{"arch": "convnext", "model": "multi-label image tagger", "dataset": "photos with spoken descriptions (Open Images, Localized Narratives)", "train_examples": 50862, "image_size": 64, "crop_scale_min": 1, "horizontal_flip": true, "translate": 0.12, "rotation_deg": 10, "color_jitter": 0.2, "isotropic": false, "norm": "layernorm", "activation": "swiglu", "mlp_ratio": 2, "inner_norm": false, "patch_size": [4, 4], "conv_stem": true, "depths": [5, 5, 5], "widths": [64, 128, 256], "kernel_size": 5, "num_labels": 250, "init": "torch_default", "residual_init": "scaled_by_depth", "optimizer": "normuon", "muon_scale": "match_rms_adamw", "lr": 0.002, "momentum": 0.95, "nesterov": true, "orthogonalizer": "newton_schulz_5", "adamw_lr_other_params": 0.002, "ema_decay": 0.99, "steps": 13800, "batch_size": 64, "epochs": 17.4, "lr_schedule": "wsd", "decay_fraction": 0.3, "final_lr_fraction": 0.05, "warmup_steps": 270, "weight_decay": 0.2, "adamw_weight_decay_other_params": 0.01}
Rows from block 7 of a small multi-label image tagger, named by matrix and row number. Rows with one number belong to one neuron. Each number is 128 + 24 x the weight over its row's rms, rounded and kept within 0 to 255. All counts start at 0. Numbers have three digits each. After the name is the row's rms in percent of the matrix's.
After each neuron's rows are labels from the 100 images, of 14976, where the neuron reaches its largest size: "top examples" is what is common among them. Only what is clearly more common there than usual is listed. The data: photos with spoken descriptions (Open Images, Localized Narratives). In brackets: how many of the 100, against the usual share in percent.
# gate: MLP gate (model.blocks.7.mlp.gate.weight, 256x128), inputs 0-63
# fc1: MLP up (model.blocks.7.mlp.fc1.weight, 256x128), inputs 0-63
# fc2: MLP down (model.blocks.7.mlp.fc2.weight, 128x256, transposed), outputs 0-63

gate.111 102:135101122116115122105131116104089149140128076099148146117152132113144104139113134130143140160149064142123132123166137097157138148105113131162174113111117141143111118115069124134186087167149120
fc1.111 101:106114156126129117113146138113143106144139102143126155127137148101092123094075131152107109101124127122149137133065121117110153089142076136131081185110136123120153088154098166112122117086153118
fc2.111 114:133133165134151112086093121109096081145134104122130134103129143093136133114118117106109151086079096109139142111168161136149131124160103160173139131122119137079118117126087173162133149189125118
top examples: text has "people" (46 vs 21.8); text has "sitting" (43 vs 14.9); text has "table" (30 vs 12.7)

gate.64 100:164144129094123135112061097119180146111136157144134149077120154130113158149138151112150127145144116105135160107092118119137138120159126141094130097133156108121127166089133106103090175116115144
fc1.64 098:105154120126111108121174092169097123133133136116121142116156116103144173119148120158125131116125109146141139117096131107166179086123108092144170156112089109140153117115096167130145144125161104
fc2.64 095:105113147097122121142178131143157154126120138122099159164134131187151100150126158142143140173102133128087171147111107127129117125121135146143096158149125105174102105144110086125078146131171179
top examples: text has "person" (36 vs 16.5)

gate.125 100:122117136103178119124126139133160130113138099148134151103099141140088123114145106168118164094152170102130098112130118145094156163158136135151134131126109126111136174142175148107104183101165165
fc1.125 102:128144145140146123159107161169148152162132143114063138101137189132133093141139151119130141129115102131171121106136130138104129081117132111172137145086145108116120093085128100100147130121148103
fc2.125 103:103131117123165129093143114130114186135097126123138129163122084161198171115091116131115125129154081105159130131165093143130121160110166121163128165143116133085130167125107115117111121151145118
top examples: text has "trees" (71 vs 27.8); text has "sky" (53 vs 24.9); text has "grass" (47 vs 10.1)

gate.128 095:132137152162130154116116119155150075121117105177164109110144144117129101119123125173155091133132172159098150109121146122172141166148077081176124083105083120112099184103125154121144119120079146
fc1.128 102:114119105117102138147099129109124181130136119088102126127157154174156140093123139127107163107128089116142148094128097109084138136087133115150196145125153154111149114135118120144134127144152124
fc2.128 105:096174124152122158150149103110129135088094127102129134129149152095119201096137127152148128155170097088152127113156128119161121150118138170093145150133122120131102125113099132111128112147085119
top examples: text has "trees" (59 vs 27.8)

gate.129 114:101168164135126130156122143116117116122109088116133130126094109112147067125102091106127096143123160137089116151095124184149138144113132072165151124157169091127122088110176143162132185171110114
fc1.129 107:144139123131113095082102137105108108145120114152113106163114149129140126115091102159169139141122155134114096129081127155104152117083110132146126114138112112142129120130052089123147130104140135
fc2.129 114:162080083113139112137149105118161097104143100124158104150136104126087153110138138116095144137122128158123143117130130145122173163104128111144136115118112154167140152144158096209126137130159135
top examples: text has "wearing" (29 vs 12.3)

gate.180 105:162077098148111158116115150132123140112167140103137137123153057161123068144134100110130186134147115128128140141143111126141108134153151086137109149120150109138117145115100108101113161157172144
fc1.180 104:158124113112121132142155155136147105128103147138146140135157119148113099149122138143123119119148173087145123173135116138169128164116156110120074168144093163111144130118125113124123120085122137
fc2.180 104:129099123089141082143113123114074132132097129151167084127119113155155140121125136109115107171081074110130107150126116119158092124144144125168068160140116111129148147121110110112106125122120076
top examples: text has "people" (46 vs 21.8); text has "sitting" (37 vs 14.9)

gate.215 102:138155148122130163179126148096140102145170131105117117135125185148095162153148132182088164147110110120111156152123121150150130140150119113128104121172096112091123141097073103116125124159103109
fc1.215 103:133140125133114094146110164137103128122123101136111170119103088133127148141115152182106176125142122119172110150145098107134113152155079126111178141117164143127126127113143143106154136113114128
fc2.215 103:105144104120155165115125163195123141151192122160157168151106115109176150136113127132121116149127146148110128099107163091103126117107186147139100120098110140166136102175131121121094070139127117
top examples: text has "standing" (51 vs 23.1); text has "wall" (49 vs 19.7); text has "man" (42 vs 11.9); text has "wearing" (35 vs 12.3)

gate.136 099:094140106144094143092112100145118132076159065109101141164140086126160112124099109093126112151151144146124142124155139119129141118097123161144136167117172127121123179109111127124090099109158168
fc1.136 096:082129127160123133154134108155107120120061136119073143117116126097165131137071192122121098125124139090119158161161125153125093099161118158147151123096097127135150141099130163138129084118138145
fc2.136 102:130100108120126163149171129093114115095135114119136133114117074103142132124135108121155188098113126153128112176125152129142123131161133144129174139119141082157130156173129157150101123122126171
top examples: text has "sky" (82 vs 24.9); text has "clouds" (40 vs 4.5)

gate.100 103:148106143123111115105128094106118122106086129110109117128133165141072117103132161122137103102130142080153167115114090121189129114155153141096131151143158101121105145134107140160140152132137123
fc1.100 104:147124105116133139142117142152117132138094153143116131135130114127152135109125126136126161132113096134158151111125144171101137133101147084119132101113144130102154144168115138118140117128146154
fc2.100 105:130141149166148143147156089094096113131109163112109113161148107136174134127147127085130115147099147099149106147131134126126099154160113110143138111138121155119140148159150156145110117121114136
top examples: text has "sky" (64 vs 24.9); text has "buildings" (39 vs 11.2)

gate.94 108:154064150169128127093114130119158147133154105185121091145106110143111119106146140125108128102134137168158143103135107075136101136098123106129140072113152167117124127135149140112169147150151123
fc1.94 093:129146079095149124147118120160147126101131101116132116149108133135118138141130151150146140106133144101194148118164144167133163146084128133122132155161117114126099139123145127098120139146140164
fc2.94 080:099140078157131080173065131166087143135116101099115132139096090157123121158146127149106106155114110184145166175120127116151171153121134107146148147120141140114127114104113101143128153148157132
top examples: text has "wearing" (38 vs 12.3); text has "two" (36 vs 11.2)

gate.26 104:109135153151116086148153152117133149177121146137122151178108142150130113146129112135121134136089112140148188092142101134152112121148103117165145097137099142100130118161121138106064117134134111
fc1.26 100:122124092154134156153190131131109167144129131102074146145128120133114095090161131127114130159125129088163112151116135115127131128134141107086139092125146151159111113129148120116176110153144090
fc2.26 114:156156101095112139122099138111162154099133124083118123130099167117108142142139114138161138092062171137136129147142104093136119145113136110157104094101131139100114142109127168099128131145111109
top examples: text has "water" (26 vs 7.8)

gate.96 104:148117142109153160101156125152108137123107127138138141138126113119111119066145161132130121129140096104128145127113130108103128145143141143172104108091144115103126103083191146096171114092143142
fc1.96 099:123119083163130132112141133153119123141147132124146112173098118093150110087093161152170155134098106174131149146137125146117102161143126160145105131134124152136164078112168109126125082127114133
fc2.96 089:106078128109101132119140120108105124142114080144148120094166168140086115113104120158082142142118131146118142150105121162155095130122139154133101147116152148113162129138107158117137083132105152
top examples: text has "road" (27 vs 8.2); text has "vehicles" (25 vs 4.3)

gate.6 098:095151129131116110134131120152126115107143086104110125151123096121141127118106123134142117114151131098105187145134171102085151154101163142085191144106107110141163113151094113135134169132133079
fc1.6 093:104156135127068124146110142112159152091103078146153113141116095101132108121083109139110146146082137113129121108163124146099108147142117093099143121113163171113148128147120157103123128162131116
fc2.6 107:129118085136103175108170129087135105086128114096110138149104150179097124139137116140168110083098139156124158093152125141095157157142127126128166112116145088123114118110087140141122177150130089
top examples: text has "sky" (68 vs 24.9); text has "clouds" (37 vs 4.5)

gate.197 100:131127063144108112142149073105080119136132121082154141122131131119140125131097081151156132141184100185138110141081171169138107105150158111125168126098103121117131117116099122122142157142109135
fc1.197 101:139136086135113116170135134162090139130108120150114131137133112166088151130078103167104151108146103141103128157123187158119103121124152120126124145108123099090094115118128089121116156091155150
fc2.197 099:138121113166126115067114151136098145144099130146106145145123131105112136091104158166123086118113169138139123114128124144098140115126140133201154103105167155130104168116157118111150114121140111
top examples: text has "table" (30 vs 12.7)

gate.16 106:110142137109134119164116114121157129143181108147086100089113116142148100156136145123120152130111133095136143156150124197136139162143121107105134132140122100142112190119125123128129160174150125
fc1.16 107:103145153108137177140117138181154117153149141119081104136134139109147121127159148114083157169127111114133117144119133153118116164166108079134130182103131108146129104093138133112121133138123143
fc2.16 122:084120155156127121102097120125122110141116095120120127118068155090147135157140155115135150173103133129103109101112157108126085131105118154095112149092114129118116082179092127125080115135136098
top examples: text has "wearing" (45 vs 12.3); text has "smiling" (41 vs 4); text has "man" (40 vs 11.9); text has "woman" (27 vs 9.2)

gate.179 097:137110137105096145133148143070123134142170123149129107162113161099148147090126110107067107109138153109143134145121134120136142121134141119188188084091121143135110145107110102108145150110108161
fc1.179 105:137128120097096105132121143100151121118078132139130115120145089140124139145152149128179117111138082118144157148170113103112142092095169129118137109095174098129092183109099139098117130133179115
fc2.179 117:109180092123140133104122092075103119091152113105170167127126139137116149173118123152123137123126155097179148130129111128126098167115092171116123138147163122109122085170098119119146137113167080
top examples: text has "people" (45 vs 21.8)

gate.190 097:145103140159145125098089122186139121132118157125131072133105139097149118124122124160120131128082102130129126135166136121138117144102122151102131107114075093133143090165123114134149127158160143
fc1.190 096:111124069095128160140144167104148131092138131134037111151154090174124092118133132118167106111138115115125138100113177114167133141184129162095126169129089165125109109136133111127087149166114166
fc2.190 096:105084123096124092172104156130142103084099114070127141161125152107119117121126130137152094109139113170116130128148082131119110142165153157145102119125139142075102074151134141162104121129073115
top examples: text has "trees" (71 vs 27.8); text has "sky" (55 vs 24.9); text has "plants" (26 vs 9.7)

gate.78 104:131106164154156133147097141123154097128127138113114129084125099130142101077113123132118137102151147123168152115059187111110109131133115117145085109109184133137104132091148109143136137171115125
fc1.78 108:141121180132131116100159131088158126141121144134130127101149154109164127099093120130145094120135134159131147142109156107104132132113127126078107157146130169128111147124157139170134100174113090
fc2.78 094:113133109118139131179128162119144110128165134125180119134133140142105116087163101129106145140135098160119143088190097129135145096127115147122125116120106163102116115132125090106119128103161142
top examples: text has "trees" (86 vs 27.8); text has "sky" (69 vs 24.9); text has "plants" (25 vs 9.7)

gate.13 104:101117143139114159109103167146144100164146122132133087157103127114122118166149163121105129156108111157129113168108132104086168149128148147146131139109136141146090135133131149117145151105090148
fc1.13 104:129117145129162138095134153091136125114096143152121161161109130118111109200099151125125130178146110114130112106106155092140146095137124083151107103169161165137102087125138100121160117086108106
fc2.13 117:136121173139080134152133116140177132132112143158124159147167140129158149097148126110145123164143141140150118149124118128127122130098137129159138102159139137111139098139113148175090154071096102
top examples: text has "dark" (33 vs 2.2); text has "black" (26 vs 9.5)

gate.131 102:156146135129122106118153121122125103108119150148122127092098088152088119126145127118080104104101110138071122133088114112128119140161139151153142161110110133153143116128128134156129125123144146
fc1.131 102:112154128138126102114099144128127128112120134127145148120174133087135104124138130160086107078113135106156119117157122123116122121164121142160161104108140118133094102158106141058167146131178157
fc2.131 086:146177141085147136110138155144087140101155112118129121109122094111062130101112104134122081106149106147141127129126155105131176100128152128146137122105072084133110130136123125108137152111135127
top examples: text has "standing" (49 vs 23.1); text has "people" (48 vs 21.8); text has "sitting" (34 vs 14.9)

gate.118 114:116176113154143188106114160158152161105122094124108123181105126110147107130132120167132144151104085085127163129137130132145183120134170104122160087109096141076157111099136172116166140173136115
fc1.118 112:088121114075137117128109136089083095108201089130138119131131123139129151131114132104110126121133159164081099084134140114146117145145156112129145132129123170108088135139092118121124165108170102
fc2.118 127:133164129175173099116115091079115098108085150135121126122073123154099116168106102129145140113146139165108161125103103122115165104115110086134125161128142148147134085116130116143151113143128174
top examples: text has "road" (31 vs 8.2)

gate.145 105:128176116131119110101091140133120142147128124133116133135087162152102121109139084121111157108099106140117172166189151154156156095111129158145145133100149134119125143113156122111118144129122112
fc1.145 107:077081138124157115172156105157134119141112109124118126123201149142055147148128184184158125068127122096149128101097094128104119131110122087151133129125136144133106155118100139150136107147094138
fc2.145 114:169107124149163123144147113128140147126135171131143078110145166146177150123145141117141101133137177134123075174136132144124132141139124136154145151145108105137116186133065147131127120120115136
top examples: text has "road" (30 vs 8.2); text has "vehicles" (27 vs 4.3)

gate.62 109:110166120148125127122156138119119160115121148118126123097141120096088096148157107143109132194095162132121149138141165129134109155142088113134120156169107102135091146125127139078156094127135103
fc1.62 107:114114088212115149070135130115124154121117128083111135139139159111136115119133102119174105133112110121152134109125119113145167143150158139123119118065146140174175103165157118137170127109117144
fc2.62 118:133088087139138147148112163101126166143122154086178100133107141185095134131142131155170132116138103114153130074196097135122163108137129167101130129128111092134120142082152112093162098112122103
top examples: text has "person" (36 vs 16.5); text has "man" (35 vs 11.9); text has "wearing" (33 vs 12.3); text has "smiling" (32 vs 4)