A small multi-label image tagger, trained from scratch: norm layernorm, widths [64, 128, 256].
Rows from block 7 of a small multi-label image tagger, named by matrix and row number. Rows with one number belong to one neuron. Each number is 128 + 24 x the weight over its row's rms, rounded and kept within 0 to 255. All counts start at 0. Numbers have three digits each.
Before each neuron's rows are labels from the 100 images, of 14976, where the neuron reaches its largest size: "responds to" is what is common among them. Only what is clearly more common there than usual is listed. The data: photos with spoken descriptions (Open Images, Localized Narratives). In brackets: how many of the 100, against the usual share in percent.
# gate: MLP gate (model.blocks.7.mlp.gate.weight, 256x128), inputs 0-63
# fc1: MLP up (model.blocks.7.mlp.fc1.weight, 256x128), inputs 0-63
# fc2: MLP down (model.blocks.7.mlp.fc2.weight, 128x256, transposed), outputs 0-63

responds to: text has "man" (41 vs 11.9); text has "wearing" (35 vs 12.3)
gate.107:087154149101148138103127117167132134135139138146125079112105133137123153122142156150112130141151130139087114127150143140143095163126130151101168156134109136136091192134112144132100089125138144
fc1.107:165126149109111122136128111088112075122143123115130200152112151150091143114081109123174151122125128137131147078130129078124078105111142126162149133106173149111133115153134085096127154118139120
fc2.107:204125132150072112154125106150124147181136124117102136155150125188148155138108116134128088162094082190109123127101132130116104111127123139107175140133144124117146116083167107126115137108112174

responds to: text has "grass" (27 vs 10.1)
gate.59:075106151147105124127082153123101105111159123126128124118141143126175132122165116144114120096126130119114111197125154118131151134131157107128119146149110156119114115176147163166126155134130109
fc1.59:107098128111138119093171091106111121154159141156117110161163155139118111112121090128157117129172108145101126109098138090132069130167140161149087129127116146137160129140098106120084145108149167
fc2.59:100082113143121131127131132059118147110101144107161160122157209144109101157128126132104148103137149149099106095154101138131132128151133133122170146113132144139114136125152152170174099094126145

responds to: text has "two" (29 vs 11.2)
gate.68:142147104153116121141136132128131152125129146114084124120140145121082117127157136161115145132102117116129053179129177077161148140177128155085168150129109112147120149122139109112098100131111120
fc1.68:145120155124187144145110120138144062074148107153131154113109143118079110156137109181105134131111140099153106132145163107139151121119139112147118148137148113118117143109088135121067135180107115
fc2.68:103123136131099140139120102149136155110167142132119129145159090103134118141128106085144110123151148110119100117100134155124154143118162153154190161122101135159142106161078105157104119100156108

responds to: text has "sky" (53 vs 24.9); text has "grass" (27 vs 10.1)
gate.88:085148094125089102148093185105134109079143118148151148110165122115166131121108143115148108123107134151119157167132102151127171176127108140136128129129121117135142099161134143118138169142096125
fc1.88:127151137124139129105138082135140145153144127103081164150121148124157130130125147180146145143077123118105141043132134129158074097105092129152118104108107097121138147125109140131102094142139142
fc2.88:086113134091131169125128182167132147127116096132160134122127126123160110134090171141155141126154088132121116089141143137186163091138093121137166094112106120147152147123117144129114127131125107

responds to: text has "wall" (40 vs 19.7)
gate.93:114123058139132130126108123116134147094133148084148152147131118108138062096164182078155071116186185099097130115124155135108107119121096122124148120114140127116120127115099131124113147155178127
fc1.93:128124099144127097129114100135142119099140117097148144137142154153152127129094148159201104094136161145085148110138126143103107080107150118136179132103147107106127111154124114155101153139118163
fc2.93:101170125140118105110118144171144113164117156149155078160182137095130165143128128158107166141148122129116086135110152135086132166107114133130163148112127131137122109138139174120143125148122170

responds to: text has "text" (27 vs 6.5)
gate.155:143090126129091131138129094147173114115128093163106128090109123127089149111109123106170118163147137166098132147123092159119171096141151148169146138074104140129160125122160138138136100078128146
fc1.155:172139135110166124129119146127131132119121118115166146108133153119148125156170132145204108141132155119140144107128153125087129148141095154120078091079115139100124122116147114130117117124116126
fc2.155:130134121104164180114096164164110194124133126135153182122182127126132132126115153147132144089126107124163102149106141117148098127164124112144090077179128129136114116116091128147106143145094131

responds to: text has "holding" (49 vs 15.9); text has "wall" (41 vs 19.7); text has "man" (33 vs 11.9); text has "woman" (25 vs 9.2)
gate.50:101156182140151136169132103136106160114121165139110074058125154111142127149128154125113088142118163133129119134135125104135118152133125121105113107114112127119125072137089166139134130170111138
fc1.50:146119141115108165121139119130103120072127125126144047090081107159124168149108126151097101138105139114116143126139093093113126114131151089126141093139181125136150126169128093095168128113117148
fc2.50:145103127145132159126125090156087125139118175176139148103149124140128087153105127171177120154153087106158105094093127109075078160155144135129113156090118123135142131093143144163106099128154144

responds to: text has "grass" (42 vs 10.1)
gate.246:146133129095146090132139103143136106142150107147170144154099104156128112102162081141117142156107124118089158129166109114186124140157149156122053107119144147103117124139094136124121136123111141
fc1.246:142120159151124118169109114131123101143124133118122139098131148147101133084150113150150114117109137132159158118111107107118124168157152140137117089126115127113153155144134101143128146126169134
fc2.246:130098109126143138109151118151159128104105145151146134126136142076142133098073132157140124114080179123122121132144168097129101103146148089104150131069119128130066105141105099106119124131125139

responds to: text has "sky" (56 vs 24.9)
gate.74:119146124143198089144083125155088123123101154112172133128157113103142126157121141148162104135106148132115137102102125157158098188106130134157103105149155122105145119103142154133118168138140096
fc1.74:078113119126122111129114136118136093130140128125103122105149094126135097157150158149166126115136147140120112169160145119136096130129130119107155149100098118127144117125121137151161102113176103
fc2.74:124103086084126134129149093170098149133129113105096131121120141098114161137111137097096120102169150169150151128126114138150160175082131116131091131137160129122090122148146130128092109150123092

responds to: text has "sitting" (34 vs 14.9)
gate.15:158110092128130091135126150113093119099141149114181124120132128147115089120144124155130103127125107157126091127157144102143090149140138138123131126117104103178165152119137135119177125138120141
fc1.15:151107136121137127132097134134145110109092155152148100137104139095123153164132134108106114138122122125168138123081136093113123112144128148122096161131133163100085166125156130109053086095126106
fc2.15:125161109106119148105118089121139109134141117139126125139127090127175118086121085144086137088079116136131153131117103158131120170139152079143081116078137152090179147122133187080155130144112140

responds to: text has "man" (31 vs 11.9)
gate.172:146140137159109132112148106152133126156137136138131089123103115155113120151122122136104136111090140144122154172128112117090131144178167139095102122155136171150114164143134097121116096122108139
fc1.172:192124167105094123116114185108129131125118110120084091161069142126128168110136123091127155129135125151147139130132096121124142113124126124116175171124131117116172111129168115130121143134130103
fc2.172:140178122098151172122149080160159163126084125101120127147118123143124080155168161135111139118125122116101159140137174173134136137157132109168131104104155138084111096121166105135099112140096145

responds to: text has "plants" (31 vs 9.7)
gate.14:142150124101095097081137111102151079141128121125119142103152137105159104146163153128111095149119158120123154142140104096085123136127113102130130111151165154126106168079125148129147144125132134
fc1.14:139159140142133152144154130131087157182085103146121149170128081097118128113118160136135103092137082161120109149128103117137138104172161150133128106142109176141147100099147121112113100118170142
fc2.14:124126126113121124150126133130093118104120120192141130126108094155120146103130111180126137134114095127141136107132122167130133163132088101107160115131149146104120133130143110173152126116148141

responds to: text has "man" (35 vs 11.9)
gate.9:116141164107132109130132109108099161104122093107115059163132137105117150130154117177104114132149174142135154122125125117124112123154182113154151166151082109132111145121134097089106116143116114
fc1.9:120121132132122091151104089140116149107132167125132158138124108121078110109130152139146121187083124092075113132139121170135152153110147155112086120173135148127122108105145117118144168106135139
fc2.9:149136130102108105115131137116155103088132128069162155122134109122139133115125151112116138112090140159170126092130156171114146107149105117077148084108140121088105162146159113138162074078126107

responds to: text has "food" (25 vs 3.1)
gate.233:104111119144133121131125128126145157125132138177144139132186127180140131121162171131127131128152133125116153116144142181136141102085101124144158119106130099091126119100197079138099152143159169
fc1.233:138139110122149161132126079143140105120115137138118137113092117100131137109138058127148111110083170141123127104142141090144075137085152121131141168129127126126117138124065150083141083145128127
fc2.233:163160073128114126116115136132123157071132137085163085129125150176121143119138117164094122099137177096124121132111090091091118137157154137145121118168138127179124101155084095094125146109137130

responds to: text has "wall" (42 vs 19.7); text has "woman" (26 vs 9.2)
gate.198:098097127133152162144084170141116152157127144101102125109128137136117159160143124115109065119129151116122081112109127064136116131121158164159113123120093117140117091167135133128069115112143125
fc1.198:148140095109147093157140153093107095105118128107140177116127134163135117112132120143148122134137137103124104153093115121106133116125110112142141145154084119111138100097152125118073135127131107
fc2.198:074116083140125092166176069123130133144138142081110142150114110148097167118081117128115138087134134109132131114121114148158148163090140119171154165110075117143140135141115118132110133129113151

responds to: text has "sky" (52 vs 24.9)
gate.224:112151144128127128161154149132131117109120140147111148108120154128189147136073129119131155115133123136135125138192120094124104161130158152134129094134112130166096138131157102123138177104120136
fc1.224:155162158116092118122114116138144116112149135140141131107131157130104096124166090107143110182092144153113103132090111148151121094142129101116177114099143115152142128112112186171111114128129133
fc2.224:132121121127121129124109132120112073123149140112115091146126154128107113067095165094148176128144100174102140106111142140129109142117159118129113124116151158099134104131093149132143134119115124

responds to: text has "man" (37 vs 11.9); text has "wearing" (36 vs 12.3); text has "holding" (35 vs 15.9)
gate.127:139134113146128136102145128110151102149156180130139185108115126114141114088076171094117076141144110098124141147129113109091123122090121134185109110190104172139118139126117110089177183141150117
fc1.127:119128136111106125139136125133131126101114133128152128090154145097119125120113144120106111143080131126132172175175134119164119181141163099068143154128095150111094137138125086097134124126148140
fc2.127:111101170135058128166146084123125163105108091110136168116118111063139093116134110185143127112104131133114141089133096101101119146139126156128151118124109150127105140121122111137118124129113111

responds to: text has "building" (26 vs 8.9)
gate.222:109154125139132111101154116163117135135170127120129130149125116115105151151155130140139175110130097150150100112108164149130093103116101112159162128112123110106106101172152090152117094104172113
fc1.222:101133158134134150130128123127151164081132129111119117124090098115128138114105164125124101094201134141104099153137107137093161106145134132083145098128136106109103123140141115126109128174123083
fc2.222:105117101093120110157148165181097100146132132109114139102096124088120161177111115093136152099135154129092117143122149093154162167150117154103121113124119130089168100097100167081122126123095141

responds to: text has "wall" (40 vs 19.7)
gate.238:126129142151099111095159130134148136153101111135079061125110091120149077115166160139130166157110167110144155106135103095156122124162138120103154120123122145102134150082165115104140136133139172
fc1.238:134117127127128121119093104154140085152126149164143077126111129113158137099120110135141151125149078146087151115134128125176123113156125151124120157132089124149127136100142150160146143081137134
fc2.238:115120101098143186125127131137157109132129142131104148136180095133121071120138159149139109111157060133153141123118160142116113128124119170164178132143127144060131118137120113092129140078118127

responds to: text has "food" (27 vs 3.1)
gate.61:128134151087138111155100132096145179126106149147141125151153108148123118122138091156120106124137100140132096155137149112111083095126117135088146120091138193163191119152107140114151078140106148
fc1.61:127137123091113111142101126148125120121120078159149117127114160106136114124153102117147138159150179153083122134142173117100121106075102143147155169112136186142141129117096110124143134137117156
fc2.61:142106153089109151126148127100124126135127133109127101158129092155126177130110115148094139133126104079124154149101080125133141145146125117096169149144138109067126109127172091141098143075151133

responds to: text has "grass" (26 vs 10.1)
gate.73:154104138130174132147152082177103137091144173173112146123083149138139130128110094101114120129166131152115159132110128106140143109133112136096126135129145153150139124099139110157131108153098132
fc1.73:082185149106111133140144100108121141105110141118122150097077096163121150098129103165109111115128170133140129159087130179106115139079116175127095146130131181150110147104129144135134105140121172
fc2.73:139088126132113099090115100147134123142090128173123131147125139150098135140118076134104095118143087093167086110111119136132134097117103112111164122115113119155150123132144113189106158105145060

responds to: text has "sitting" (38 vs 14.9); text has "front" (29 vs 11.4)
gate.98:118101142151102133126127160158181107181134150108084159113137157133118101134146119129116161131123098122113124142111137129141150129123159173135143120133122116163115117147100093150082123127078165
fc1.98:122152112095132123138131148114118171096130123130115130175117151152116113134105157127142127080095148132094113191129092131083117096081087115134146166173091142142133142125147167102105140106111129
fc2.98:122137142137165135137136079135136136122121159114135162135086148108109119127094137174132110174113146149104109178149121123113119100139145120195151161157145107140154144117175104155167078144150155

responds to: text has "black" (26 vs 9.5)
gate.38:173124152165127123136129151160147143129123126161122092106119100131135173153171191158107126123102089110099136125108099104124131150154105097136117127142114102138136162155111083130095126128126134
fc1.38:086104121118155099133166171103102145141136136103153140157119117114144080114130079127107115105132119123130127094144139114116113131130133130137154135173158100173073092120111138113150142131147172
fc2.38:095163143130124168123081137122118143064131122109111114113119117162102090161155164081148143134123121130132152154119117134111126156157139155128179080136148153120155161092103149111191113132107123

responds to: text has "text" (26 vs 6.5)
gate.202:125118113094134149088103130128155125184108114155115120158139148170103082143097109097144164149099112134124133145155139161161133111123166128169130081114170138099075116142167132161126145139152136
fc1.202:122095119142138151116092106125106134135121127131142122159111117093142081148127173096112130088138076113112152142140124122157170143146132075145078107163190105158136128147131118104135129132133171
fc2.202:152077106151147143106134093151131100128161076137082139158133146104148158104141099114140121120144165106131100119167145119157166147092143110118159163124099081122110151131093155133136102116141106

responds to: text has "plants" (32 vs 9.7)
gate.149:132142165155104125115115123136104139113152129113184140095153145111105158107087142116153106181164127120117163107142127098120153138094111130110101111185132086109117180181119155150142130111145130
fc1.149:075118100116123158151165152056135115117154117143093143146133087159112126101151134136155153210120145136120142137106095127150166133139138134135094113119147187160129160066123126121124107120104139
fc2.149:121095122084124134142121115114129134110122110095118138173161162155133095088120177105138097140133150165109143105105111111155127147140155119161111126116129112154082110101151140080159111122104146

responds to: text has "plants" (25 vs 9.7)
gate.153:065102110091135139101171115115143124133143156167100131113112073127115095142115115159139135142121113135081135121091087173100149122144138145149117145134114136090135130135084116116112144116125140
fc1.153:125122152110119156151151139073114101133083112079077141154108122138094115138119124166132127134104155096144133137142139158118153160150154103097126139076119110111136140117151130116133121123175169
fc2.153:120157100144130131179160116150123159143136117148124149136159122118109127172123124104127158109139102081131145146153168129092139110139168142122117135163142156142142116150099093092116105099135139